From a checkpoint of a small multi-label audio tagger: norm layernorm, 3200 steps.
Rows from block 2 of a small multi-label audio tagger, named by matrix and row number. Rows with one number belong to one neuron. Each number is 128 + 24 x the weight over its row's rms, rounded and kept within 0 to 255. All counts start at 0.
After each neuron's rows are labels from the 100 clips, of 14976, where the neuron reaches its highest value: "strongest on" is what is common among them. Only what is clearly more common there than usual is listed. The data: read English sentences (LibriTTS-R).
# fc1: first MLP up (model.blocks.2.ff1.fc1.weight, 480x160), inputs 54-107
# fc2: first MLP down (model.blocks.2.ff1.fc2.weight, 160x480, transposed), outputs 54-107

fc1.176 [ 95  94 115 120 117  99 138 136 144 117  82 111 150 142 183 173 136 119 129 111 100 172 172 134 150 162 127  95 156 134 131 146 118 138 116 123 129 152  88 112 115 151 117 121 138 140 130 141 104 126 188 123 142 179]
fc2.176 [135 146 134 138  99 137 142 150 116  82 173 157 147 106 152 155 168 150 116 172 106 106 160 138 168 138 117 159 165 144 129 128 145 120 119 112 121 134  94 143 154 122 109 133 114 125  99 139 109 127 101  92  85 101]
strongest on: the word "and"

fc1.449 [116 108 100 131 158 134 158 138 143 152  97 104 134  98 137 120 132  46 114 132  98 129 151 111 154 125  93  99 170 139 116 155 123 175 114 112 130  94 127 141 119 139 123 141 109 106 120 125 133 128 140 160 133 137]
fc2.449 [138 118 150 111 125  76 128 165 112 138 151 110 115 118 116  95  96 149 153 131 115 138 127 146 167 157 110 167 117  74 123 147 103  74 140  83 140 121  88 111 138 124 102 136 141 142 128 133 109 124 140 115 104 132]
strongest on: the word "and"

fc1.258 [159 119 157 123 153 149 108 131 174 104 106 133 122  81 116 133 121  85 169  84 149 152  95 134 132 108 114 114 134 179 112 130 150 137 181 123 124 139 111 105 137 134 141 131  81 157 103 149 144 112 130 141 122 123]
fc2.258 [153 136 123 105 166 137 150 183 128 172 192 104 139 146 143 124 155 156  99 133 117 132 119 138  96 116 161 157 146 138 144 173 131 132 118 136 140  85 159 167 133 144 120 118 103 110 112 125 169 110 152 152 113 143]
strongest on: voice: male; the word "he"; the word "was"

fc1.253 [158 127 158 140 130 106 173  92  93  85 119 151 115 137 113 153 168 119 104 140 135 105 139 126 199 146 159 119 158 125  83 144 116 125 114 101 115 148 153  97 120 124 102 133 134 139 135 134 122 147 118  94 133 129]
fc2.253 [134 165 133  99 112 120 142 208 136 120 153 120 101 125 159 124 129 111 164 169 145 129 166 130 135 117 101 156 154 134 121 116 120 123 114 172 157 142 122 120 155 130 127 152 164 145 140 131 156 117 136  98 104 127]
strongest on: the word "said"; the word "had"

fc1.344 [113  81 105 173 137 156 123 142 150 123 156 102 171 101 114 117  72 130 158 137 113 110 122 141 104  72  77 109 123 117 140 135 101 122 112 116 158 147 140 169 105  92 113 125 128 120 133 106  93 133 157 122 169  58]
fc2.344 [ 99 127 116 152 124 141 120 145  95 160 158 184 101 120 139 133 144 153 133 130 101 135 162 118  99 139 153 119  82 120 123 109 124 122 107 155 127 124 115 110 124  97 138 139 103 122 123 146 112 144 144 117  78 159]
strongest on: voice: female

fc1.107 [141 137 132 113 159 105 106 145 160 157 156 100 139 106 133 151 171 127 102 140 152 116 125 106 207 177  92 138 140 155  75 149 177 136  86 140 120 142 117 162 141 108 108 161 127 142 106 181 165 135 120 166 120 120]
fc2.107 [139 128 130 121 126 167 103 120 121 201 115  97 117 129 114 132 124 142 187 105 139 138 154 120 147 166 110 115 113 121 108 132 145 127  98 176 151 120 133  95 121 106 150 169 146 167 107 118 107 137 106 119 147 128]
strongest on: the word "the"

fc1.230 [112 107 145 131  95 147 146 124 136 172 127 125 157 120  85 122 140 162  74 139 116 157 108 117 196  89 132 136 136 121 166 129 155 121 121 139 121 181 150 106  75 105 122  94 164 128 150 100 117 124 182 151 104 127]
fc2.230 [101 129 130 124 143 158  74 132 131 165 131 140 144 121 141 155 144 150 104 139 128 132 138 131 155 131 116 128 121 138  99 158 133 130 150 151  95 108 113 110 102 144 100 161 158 131 154 144 167 134 139 156 110  94]
strongest on: the word "said"

fc1.37 [143  91 136 120 114 200  98 185  95 111 104 107 132 131 132 139 151 110 106  82 141 142 124 122 122 143 107  97 125 130 123 133 131 122 165  98 159 170 139 127 129 117 150 154  95 132 126 134 151 105 111 153 151 153]
fc2.37 [100  91  76 123 142 144 126 137 133 117 111 127 104 130 109 106 141 162 128 129 156 198 113 156 127 144 122 117 149 117 116 101 121 105 176 118 151 138 187 163 157 127  68 105  96 107 128 153  76 156 119 128 138 157]
strongest on: the word "him"

fc1.388 [114 115 106 127 140 128  96 112 160 186 138 123 144  90 144 128 191 141 120 111 152  96 121 144 192 127 119 114 101 174 120 106 116  96 131 205 128 130  84 137 149 108  79 143 161 128 118 170 120 135 127 146 162 120]
fc2.388 [131  82 160 160 159 128 103 102 133 152 112  84 145 107 112  96  99 108 174  96 107 110 107 137 114  92 152 139 100 137 142 119 134  93 107 137 136 111 130 100 124 119 135 159 132  94  99 128 171  70 144 100 134 154]
strongest on: the word "the"

fc1.145 [148  96 113 184 150 104 145 112 116 154  81 130 130  81 135 135 148  94 127 123 163 120 136 143 113 110 116  90  99 157 130  85 140  91 121 136 154 151 136 115 135 131 139 150  93 131 107 120 134 128 123 145 139 124]
fc2.145 [114 159 156 119 154 157 145  91  92 125 117 119 120 133 151  92  95 126 147 111 106 121 169 112 160 122 120 101 119  93 119 125 104 143 135 133 170  96 126  77 130 110  99 158 118 141  95 121 104 106 129 111 114 141]
strongest on: voice: male

fc1.425 [137 149 109 129 104 123 151 144 133 167 120 156 150 109 145 171  86 102 122  87 102 108 134 118 113 121 110 114 101 146 102  63 114 133 144  87 101 109 115 108 131 107 134 123 142 170 153 124 138 147 149 132 136 112]
fc2.425 [143  98 110 175  57  99 165 142 108 137 129  89 115 130 167 121 119 142 128 108 121 130 148 152 142 146 111 171 120 122 121 133 109 152 114 119 160 142 136 103 139 164 160 108 141  76 143 109 126 111 110 146 127 155]
strongest on: the word "the"

fc1.476 [153 125 148  94 127 139 113 110 100 155  94  96 103  80 132 151  87 121  92 126 131 163 171 140 138  95 122 143 130 115 148  93 112 109  83 101 120 133 122  98 147 143 106 157 175 135 148 119 152 100 114 129 101 121]
fc2.476 [123 140 131 126 124 145 113 159 112  75 144 154 147 127 144  96 130 156 143 124 155 113 127 118  86 115 149 191 127 133 120 138 115  93  98  74 137 119 132 159 157  94 191 137 113 113 163 141  85 100 106 108 107 141]
strongest on: the word "and"

fc1.2 [173 148 115 181 124 115 150 164  75 155  90 115 109  83  97 135 110  84 155 143  85 153 121 140 140 121 132 140 148 155 140 100 138 149  84 116 131 160 129 163 120 126 126 136 110 146 129  74 131 119 116 147 106 113]
fc2.2 [125 184 114 153 115 131 114 150 148 137 133 109 134 168 172 117 141 110 117 143 144 181 165  84 110 143 145 152 136  93 151 146 156 108 100 103 125  90 141 111 127 152 135 105 163 161 148  84 136  87 136 131 131 118]
strongest on: the word "and"

fc1.160 [158 156 140 118  98 157 145 149 112 151 112 119 123 133 188 119 123 121 123 162 175 125 141 150 115 162 112 116 154 128 119 118 143 125 123 106  87 134 164 155  73 123 140  97 129  68 120 142 173 132 146 109 104 174]
fc2.160 [147 122 157 135 105 108 132 161 163 117 113 131 130 142  47 158 116 118 136 182 129 159  54 115 194 117 179  75 109  61 167 142 158 102 154 102 164 140 137 123 149 124 136 113 114 135 120 113  85 142 149 111 141 127]
strongest on: the word "one"

fc1.41 [134 117 162 162 110  94 135 123 152 125  83 158 138 125 153 130 143  99 142 118 138 154 174 103 117 122 136 145 130 148 104 130 113 150 107 124 138 150  52 119 137 151 123 115 130 159 147  93 126  90 144 103 105 122]
fc2.41 [126 161 154 113  85 110 112 178 140 102 129 125  98 145  83 125 104 102 111 155 133 137 164 126 138 138 121 176 163 121 149 114 129 160 115  93 131 131  92 138 117 155 175 142 118 156 129 152 137 122  79 139 141 122]
strongest on: the word "and"

fc1.361 [138 154 127 111  90 142 135 137 144 119 131 121 174 130 108 144 145 143 163 101 125 135 102 133  85 126 133 119 134 138 153 141 140 122 165 126 128 129 133 125 145 119 110 139  92 105 105 132 169 119 106 121  86  89]
fc2.361 [108 146 118 124 140 130 114 133 137 130 149 112  85 144 160 112 153 159 179 144 136 119 132 150 146 104 133 142 159 156 111 138 149 113 148 104  77 162 131 116 122 109 166 159 142 137  86 128 112 114  65 130 150  98]
strongest on: the word "had"

fc1.69 [110 150 146 121 156 110 140 156 163 147  89 139 156 175 126 128 131 177 133  85 154 140 140 133 119 165 139 140 103 113  89 125 133 125 112 119 141 101 114 113 162 142 149  98 130 184 176 109 138 118 128  91 104 144]
fc2.69 [122 106 125 156 144 130 132 150 129 126 155 136 108  90 114 140 129 132 127 155 143 120 104 132 121  96 130 130 133 101 161 125 148 183 129  92 130 111 153 114 156 122 121  83 197 108 149 140  90 136 134 120 115 118]
strongest on: the word "you"; the word "have"

fc1.356 [133 135  92  95 110 103 106 106 174 133 143 121 137 114 112 139  83 134 138 115 105 145 146 114 102 127  94  99  96 113 117 137  87 128 106 105 104 121 117 138  92 163 156 109  98 158 172  95  91 133 103  92 156 112]
fc2.356 [150 145 146  92 155 102 143 129 143 131 122 159 156 127 104 101 115 125 162 157 160 101 165 140 130 128 125 118 120 113 118  98 105 140  80 171  87 162  98 137  98 139 178 118 186 138 116 121 120 129 138  88 143 145]
strongest on: the word "his"

fc1.437 [129 148 132 106 163 138 136  88 107 127  72  87 130 149 134 150 112 132 153 115 129 124  65  93 164 136 114 116 106 124 143 109 122 127 101 101 132 102 108 133 122 109 115 142 173 191 139 157 137 168 129 107 145 111]
fc2.437 [161 117 106 151  92 132 128 140 146 120 126 129 169 150 145 145 131 150 105 126 148 118 127 117 121 130 139 146 160 146 139 114 127 110 133 125 117 112 152 125  74 129 142 104 112  96 138 132 130 118 146 150 101 138]
strongest on: the word "you"

fc1.15 [110 123 143 138 125 117 153 124 121 125 107 150 169  87 176  80 154 122 117 153 138 136 138 134 172 190 126 170 152 121 114  88 140 128 157 141 149 128 170 105 119 145 116 143  90 107 137 145 156 114 150 126 114 126]
fc2.15 [114 167 120 132 118 110 114 113 126 128 195 107  80  80 121 128 119  93 101  79 131 159 142 134 142 107 142 103 112 129 100 101 155 158 139 137 148 109 162 127 101  94 130 131 150 106 138 127 134 137 145 118 165 147]
strongest on: the word "you"

fc1.385 [ 86  90 133 132 119 146 132 115 127 171  76 141 126 132 132  84 150 171 126 121 123 102 156  97 136 104 102  81 116 170 143  79 128 128 100 102 134 103 107 119 128 117 152 108 107 142 138 131 139 117 135 197 154 125]
fc2.385 [155 104 131 150 124  93 142 159 153  97 192  81 136 106 157 156 130 169 105  99 128 141 146 151  85 119 111  94 164 157  98 111 144 119 117 129 171 160 120 123 123 124 157 119 181 105 115 108 122 109 167 144 149 115]
strongest on: the word "he"; the word "we"

fc1.332 [113 108 124 146 101 135 145 164 116  78 134 174 114 100 118 174 134 170 192 132 129 151  95 111 128 107 139 149 177 116 145 159 103 165 145  81 165 122 166 161 130 139 154 140 136 102 103  85 137 130 142 120 105 134]
fc2.332 [162 107 115  91 103 175  91 183 105 163 109 134 120 123 126 161  59 105 101 148 139  87 135 160 149 147 132  99  88 124 134 149 143 134 104 172 150 163 152 130 119 131 136  82  97 126 166 131 138 160 134 156 127 134]
strongest on: the word "was"

fc1.347 [129 146 176 114 127 124 126 157 121  93  87 119 113 172 112 139 145 118 101 101 115  94 146 114 120 121 115  94 169 121 140  72 131 119 139 179 188 137 147 117 131  77 156 126 139 129 135 147 130 102  71 129 120 117]
fc2.347 [136  86  99 147 128  60 112 209 127 140 143 125 114 157 115 120 126 139 128 128 128 170 145 136 116 143 134 155 140 126 144  65 120 147 142 161 120 134 172 137  90  75 113 117 139 118 126  96 136 119 117 149 108 146]
strongest on: the word "from"; the word "for"

fc1.432 [189 158 117 113 131 133 151 145 152 145 128  88 134  91 120 107 186 125 139 119 135 140 124 110 107 113 132 130 163 136 117 102 155 135 130 124 123  90  92 128 109 151  98 144 105 122 145 143 155 127 181 136  83 115]
fc2.432 [ 99  99 101 109  93 139 128 147  81 128 105 156 133 123 114 115 126 169 112 172 104 128 103 128 142 122 137  62 121 130 161  94 128 135 141 113 144 118 103 159 137 135 151 143 122 136 119 107 125 131 107 160 117 142]
strongest on: the word "one"

fc1.271 [144  86  91  75 104 118 112  98 145  97 106 124 135 116  68 183 125 123 128 115 118 127 122 128 122 126 153 115 164 162 140 120 151 181 131 151  80 102 127 169 105 102 104 146 135 142 118 133  96 135 151  84 121  99]
fc2.271 [143 197  65 144  99 185 140 108 128 108 135 129 125  75 135 105 149 119 128 177 150 178 162  84 116 147 137 110  96  89 146 133 128 146 106 107 182 152 144 101 115 124 130 160 134 117 113 166  96 139 116 126 119 149]
strongest on: the word "him"

fc1.390 [131 134 132 110  74 108 128 158 130  91 133  98 150 144 135 135 129 154 157 149 204 128 159 124 155  73 106 159 156 134 150 115 149 124 163  88 150 127  97  95 204 150 103 165 102 152 130 119 129 136 107  90 141 120]
fc2.390 [146 105  97 139 157 148 105 168 147 144 103 150 133 136 108 136 129 195 187 109 125 142 137 160 145 134 110  87 117 146 108 112 154 124 128 150 114  76 115 108 125 150 136 132 116 137 137 113 126 184 116 159 126 118]
strongest on: voice: male

fc1.36 [171 133 112 103 149 124 117 100 171  90 112 147 122 117 131 106 137 112 122 122 168 166 150 128 154 136 153 125 125 133 144 102 122 123 120 142 138 136 108 105 145 131 107 114 104 168 119  67 124 125 147 124 144 150]
fc2.36 [157 160  86 138 136 147 189 121 132 158 115 116  98 133 122 107 160  62 138 130 125  97 108  82 126 137 136  98 145 146 110 141 154 153 148 136 147 128 109  95 103 133 123 125 124  97  91 127 129 115 115 122 151 141]
strongest on: voice: male

fc1.151 [116  83 112 173 112  98 114 170 120 147 121 139  92 143 143 142 144 148 109 109 142  92 101 165 131  79 124 179 113 128 135 154 103 116 138 104 127 111 126 140 117 107  79  96  93  99 115  83 120 111 119 145 106  93]
fc2.151 [154  89 150 154 140 148 135 130 117 146 132 102  98 114 199 103 184 116 153 162 135 130 148 100  98 103 138 115 105 139 147 125 119 133 128 186 138  98 118 147 131 152  78 113 105 123  79 127  81 145  89 129 122 164]
strongest on: the word "he"

fc1.120 [142 142  92 185 106 142 119 124 128 128  98  91 117 135 128 138 118 119 140 133 112 115  76 108 118 140 148 147 173 105 124 162 131 156 124 122 101 127  81 154 152  97 144 102 117 100 120  88 142 131 167 140 152 101]
fc2.120 [153 136 157 107 143 121 110 134 167 114 129 101 180  61 133 106 164 119 128 112  98 139 116 123 107 115 112 134 117 122 100 111 148 188 117 134 128 153 122 117 138 158 109 164 182 135 139 155 130 134 134 102 116 124]
strongest on: voice: male

fc1.96 [148 159 135  93 102 109 133 127 146 119 116 139 132 205 112 141 104 107 112 109 146 154 115 115 106 105 121 161  95 130  80 122 145 114 136  75 182 158 128 155 145 150 151 157 126 142 126 159 111 148 101 116  91 153]
fc2.96 [122 110 128 174 131  82 115 137 144 138 161 144 103 109 141 139 161 116 160 142 134 116 156 127 127 120  90 134 123 194  80  99 156 117 138 166 127  81 116  82 128 154 165 113 163 118 166 114 173 147 104 106 112 134]
strongest on: the word "one"

fc1.293 [122  89 127  88  87 143 141 121 123 121 140 133 112  85 103 164 146 125 170 108 140 147 144 130 109 135 140  99 112 160  83 134 100 134 126 124  96 140 185 188 189 153 137 125  98 134 126 145 123 142 121 115 143 165]
fc2.293 [123 159 100 134  93 116 104 151 113 116 145  69 153 126 114 129 105 122 171 133 108 112 144 127 133 104 131 133 107 143 165 107 118 157 150 108 136  98 110 117 127 162 130 102 119 105  20 138 131 163 143 143 122 144]
strongest on: the word "with"

fc1.33 [ 84 134  98  76 135 121 140  89 105 134 117 108 104 120 125 153 105  96 143 124 119 118 153 108 131 104  99 100 138 118  95 130 134 119 162 117 115 147 124 135 131 108 130 118 136 166 148 152 149 120 118 141  71 128]
fc2.33 [135 151 126 139 158 103 121 125 149 116 120 119 130 135 160 128 112  76 126 128 141 136 119 172 160 109 110 137 143 101 102 184 116 135 104 125 138  98 132 136 184 126 176 124 100 127  97 129 135 171  90 130 144 116]
strongest on: the word "for"

fc1.82 [131 154 141 136 112 137 152 119 155 124 137 188  85 119 106 139  94 154 136 118 124 155 141 131  87 150 138 105 136 104 122 153 142 160 108  98 113 149 129 176 100 120 138 121 142 119 149 147  76 163 133 133 140 150]
fc2.82 [116 156 122 148 117 115 112 102 154 112 113  99  81 125 140 134 155 126 131 117  73 135 111  90 132 118 166  99 110 161 126 147 128 105 114 141 133 142 135 175 189 148 140 125 117 141 108 137 167 181 133 146 126 152]
strongest on: voice: male

fc1.143 [126 148 114 140 132 164 152 137 135 128 115 109 148 164 124  94 158 136 128 145 129  66 116 119 117 130 106  94 163 106 115  95 143  99 150 151 151  95  90 142 187 155 150 125 117 105 126 114 117 120  84 156 114  87]
fc2.143 [ 96 159 132 129  98 162 119 123 119  95 194 128 117 127 107 140 121 137 133 103 115 133 133 133 152 125 129 138 168 135  92 156 118 134 166 171 124 140 146 142  84 124 151  82 115 124 109 141 144  84 142 123 109 154]
strongest on: the word "he"; the word "his"

fc1.40 [107 124 112 161 169 132 182 138 178 109 114  80 131 108 104 103 135 165 181 133 139 101 158 103 114 166 103 124 120 138 160 105 140 105 129 147 142 109 103 105 104 145 128 122 124 142 175 128 117 122  67 137 158  81]
fc2.40 [164 182 142 147 129 134 119 132 129 126 162 120 123 130 131 131  85 156 107 143 136 116 141  92 115 113 133 115 149  91 144 140 157 104 105 161 138 137 110 105 130 122 125 111 131 177 104 124 163 136  84 151 149 137]
strongest on: the word "his"

fc1.282 [159 144 112 100 143 129 165 103 166 145 143 111 205 127 130 105  85 113  95  94 108 169 152 176 178 102 123 131 100 143 155 115 158  71 123 119 109 159 129 103 129 124 123 128 123 145 146  98 124 117 127  85  97  99]
fc2.282 [100  86 117 129 103 170 138 117 104 153 143 117  69 133 122 104 117 111 113 165 144 146 131 117 138 114  98  96 126 149  90  97 155 153 119 117 131 150 116  98  88 117 141  75 119 156 103 145 144 115  90 137  96 117]
strongest on: the word "one"; the word "once"

fc1.428 [103 109 115 119 111 131 117 156 119 132 152 157 103 116 141 157 133 127 150 153 122  85  98 137 128 139 131 106 120 109 117 118 117 111 150 121 124  98 117  89 135 145 150 127 157 147 139 160 126 147 133 141 126 110]
fc2.428 [164 122 113 122 125 170 110 128 122 156 116 143 116 139 159 122  68 115 173 159 130 126 130 150 148  78 131 150 150 123 177 134 176  98  90 145 134 118 152 102 111 132 114 132  84 157 110  97 153 126 133 114 121 146]
strongest on: voice: female

fc1.424 [112 120 119 124 138 123  78 143 159 139 121 102  92 152 130  94 155 116 131 131 161 133 105 143 141 108 113 112 136 146  61 189 107 139 158 193 106 111 115 145 155 148 122  88 124 145  88  92 163 137 140 165  96 116]
fc2.424 [162 120 137 111 132 101 122 149 137 155 136 137 136  84 162 122 114 134 134 110 107 155 148 183 140 118 118 124  81 114 105 108 116  81 157 120 145 174 122  77 122 177 103 175 102 118 134 123 114 125 169 110 101 147]
strongest on: the word "of"

fc1.317 [149 141 110 136 123 127 140 159 175 144 113 147 128 105 170 106 144 125 150 164 121  95 136 140 130 127 140 130 127 103 103 150 161 122 137 134 162 132  88 140 150 137  73 131  93 143 164 136  95 113 207  97  99 120]
fc2.317 [133 125 123 161 107 128 146 166 146 113 132 121 124 134 154 153 124  98 141 139 102 127 108 115 153 146 131 100 145 104 112 114 122 131 111 120  94 115 127  90  96 135 108  95 145 139 179 109 151 144 172 147 112 165]
strongest on: the word "and"

fc1.31 [129 150 142 135 158 147  92 117 158 117 118 149 136 137 165 143 102 137  63  88 167 155 111 135 127 147 142 122 128 114 111 132 180 167 133  77 134 128 145 118 105  90 137 106 113 116 159 174 133 171 134 143 120 131]
fc2.31 [135 138 148 101  86  98 107 141 128 127 134 157 156 115 106 166 130 105 131 149 169 117 141 112 112 119  88 166 113 156 120 134 137 122 165 103 148 103 109 101 153 159 120 110 121 124 101 138 156 169  91 117  91 132]
strongest on: the word "you"

fc1.411 [110 121 124 142 125 126  67 125 123 122 138 134 110 132 148 137 137 114 151 116 109 162 132 129 173 149 122 138 124 152 119 133 113 162 121  68  99 124 194 117 128 148 152 146 127 117  90 106  79  84 113 114 150 106]
fc2.411 [126 118 114 156 182 133 154 161 117 128 188  69 112 128 135 131 167 123 171 111 102 142 172 154 147 105 133 118 118 141 155 123 111 126 126 141 113 163 174 129 138 160 157 164 125 118 115 119 113 123 129  88 137 158]
strongest on: the word "of"; the word "the"

fc1.217 [158 123 121 133 126 144 166 118  97 131 167 127 152 102 108  98 127 123 101 173 147  79 113 114 102 115 118 132 193 148 111  86 137 120 172 141 204 103  96 145 139 138  92 125 124 138 144 107 132  94 141 130 113  95]
fc2.217 [ 88 146 152 140 111 116 137 106 106 143 163  84 148 124 105 128 125 115 118  98 132 124 106 102  93 166 170 119 138 145  99 141 105  85 116 117 121 118  99 101 100 125 156  87  92 140 140 138 103 114 172 140 113 148]
strongest on: the word "he"

fc1.314 [128 172 134 131 120 135 108 136 144 111 104 103 137  69  89 130 114 175  95 120 127 103 103 137 153 126 125 132 130  94 139 173 147 110 127 154 137 138 135 163 123 145 143 188 138 117 137 126 102 147  86 137 129 119]
fc2.314 [130 160 131 141 112 173  93 113 143 126 152 139  82 123 139 113 149  82 126 161 112 136 142 126 162 144 160 160 118 155 103 142 143 125 137 133 181 124 100 146 119 119 127 150 146 121 137 105  84 112  96 123 163 121]
strongest on: the word "not"

fc1.10 [103 135 126 125 114 159 128 120 181 143 148 114  89 138 119 134 111 180 155 126 176 106 104 132 118 134  90 114 118 120 100 157 167 106 137 122 168  86 127 151 114  92 147 174 150 163 142  84 111 121 123 100 142 154]
fc2.10 [ 95 139 145 138 111 111  74 143 140 118 172 134 166 115 151 138 182 103 133 157 127 132 147 173 153 164 114 115 134 140 129 170 107 138 133 100 134 107 140 116 137 118  95 142 102 122 130 123 157 120 155 126 140  95]
strongest on: the word "he"; the word "his"

fc1.265 [ 99 114  98 126  92 189 108 116 115 163 147  92 161 109 103 101 150 112 135 119 149 141 115 173 101 134 121 100 132 134 154 136 103 112 110 109  74 128 147 139 180 134 181 144 159 114 106 129 101 136 169 127 111  74]
fc2.265 [125 138  88  97 119 126 112 135  94 127 153 143 152 135 120 116 124 113 126 136 117 128 188 122 159  64 159  96 111 141 128 163 152 152 139 125 132  93 142 150 149 132  92 121  69 155 132 102  96 111 165 121 137 175]
strongest on: the word "with"

fc1.79 [149 173 151 113 115 191 182 120 116  71 129 141 161 106 158 106 150 154 144  92 167 121 110 124 131 184 135 117 169 137 115 114 148 157 134 156 127 115 131 159 125 123 117  85 144 175 141 182 111 146 136 116 127 138]
fc2.79 [ 96 158 132 125 149 129 150 171 170 130 121 119 102 157  92 115 126 116 127 105 121  59 101 139 131 126 120 159 149 141 123 129 106  89 131 140 130 131 120 160 171 134 141 148 105 113  78 127 143 144 136 155 114 127]
strongest on: the word "was"

fc1.455 [162 162 174 128  94 127 111 121 151 102 146 137 163 124  97 150 110 118 183 126 164 123 142 123 129  94 149 144 120  97 111 121 130 109 147 136 104 111 137 120 204 141 126 213  98 127 178 134 148 151 154 108  95  93]
fc2.455 [117 185 122  92 111 160 151 138 133  93 148 170 141 120 152 115 149 159 182  95 129 127 112 123 108  88 124 150 118 124 129 130 114 101 156 108 139 111 132 115 128 129 139  89 113  90 180 154 139  97 117 193 149 127]
strongest on: the word "me"; the word "we"

fc1.97 [136 110 151 121 106 196 122  84 191 110 128 150 130 118 181 126 146 136 142 125 127 108 129 143 130  82  78 125 117 104 131 123 108 159 135 129  82 139 128 120 108 167 157 121 122 119 123 142 123 104 113  80 132 147]
fc2.97 [103 168 152 133 125 143 133 141 163 119 156 112 172 126 143 128  83 161 135 117 134 154 118 102 116 151 130 138 152 105 111 137 108 146 143 105 112 134 110 167 139 169 117 107 100 143 101  89 153 131 131 157 123 121]
strongest on: the word "he"

fc1.276 [100 114 127 129 124 205 122 156 167 140 126 125 162 122 141 100 159 147 144 134 158 108 120 130 125 121 107 107 147 154 116 188  80 126 161 139 160  99 117 173 156 107 113 159 113 141 114 147 110 146 141 143 139 123]
fc2.276 [111 112  97 116 102 120 143 133 130 147 117 152 124 104 132 113 154 132 165 152 171 147 126 133 168 144 112 130 149 142 156 157 172 128 136 143 130  93 143 130 150 133 105 109  79 105 159 132 112 107 121 104 153 114]
strongest on: the word "he"

fc1.463 [172 147 193 132 153 151 161  84 144 134 117 185 116 130 144 118 111 149  99  93  98  68 112 124 125 111 122 155 125 140  87 122 184 164 128 115 108 164 116 124  88 113 154 114 104 119 134 129 171 120 172 102 119 115]
fc2.463 [144 110 142 126 152  97 147 123 117 118 138 113 128 129  90 124 147 107  89 163 130  98 114 124 105 145 144 183 127 137 102 121 114 101 107  96 116 107 143 126 104 189  88 143 128 119 119 143 138 186 138 121 112 111]
strongest on: the word "not"; the word "was"

fc1.329 [ 75 137 145  83 133 109  90 105  95 106  98  88 138 154 103 111 135  99 156 109  87 133 147 153 130 123 155 159 180 160 140 150 121 149  90 153 143 144  98 156 131 146 136  82 128 180 116 155 112 129 151 156 105  98]
fc2.329 [110 136 131 114 109  98 120  93 138 120 166 148  69 114 175 144 119  92 114 144 135 134 121 105 183 128 120 183 110 145 125 128 111 142 130 126  71 158  98 109 154 129 126 132 158 123 144 109  95 134 142 109 142 136]
strongest on: the word "and"

fc1.28 [106 125 104 149 111 110 132 126 119 140 141 131  87 125 135 151  66 121 167 121 122 136 132 116 160 158  95 169 136  97 137 150 124 169 108 100 124 145 152 129 130 118 141  98  88 133 111 142 130 115 128 113  83 139]
fc2.28 [ 95 122 121 132  83 142 138 150 120 169 106 132 151 115  78 156 102 138 112  99 159  86  55 142 133 156 132 125 121 102 122 111 150 141 121 140 145  65 104  99 117 118 156  84 176 135 145 123  76 140 102 149 105 141]
strongest on: voice: male; the word "with"

fc1.53 [157 144 132 115 100 178 128 172 182 100 108  96 134 128 137 209 159 127 148 141 117 156 168 118 117 160 136 149 170 134 104 125 129  89 141 157 122 137 120 144 107 106 118 123 118  94 116 137 125 119 126 135 185 126]
fc2.53 [ 99 154 132 133  76 165 134 117 134 148 145 111 137 136 124 123 126 113 116 115 172 170  95 164 164 115 147 121  82 121 134 114  91 148 127 120 119 107 157 135 145 113 132 128 148  94 123 145 103 142 154 198 145 145]
strongest on: the word "him"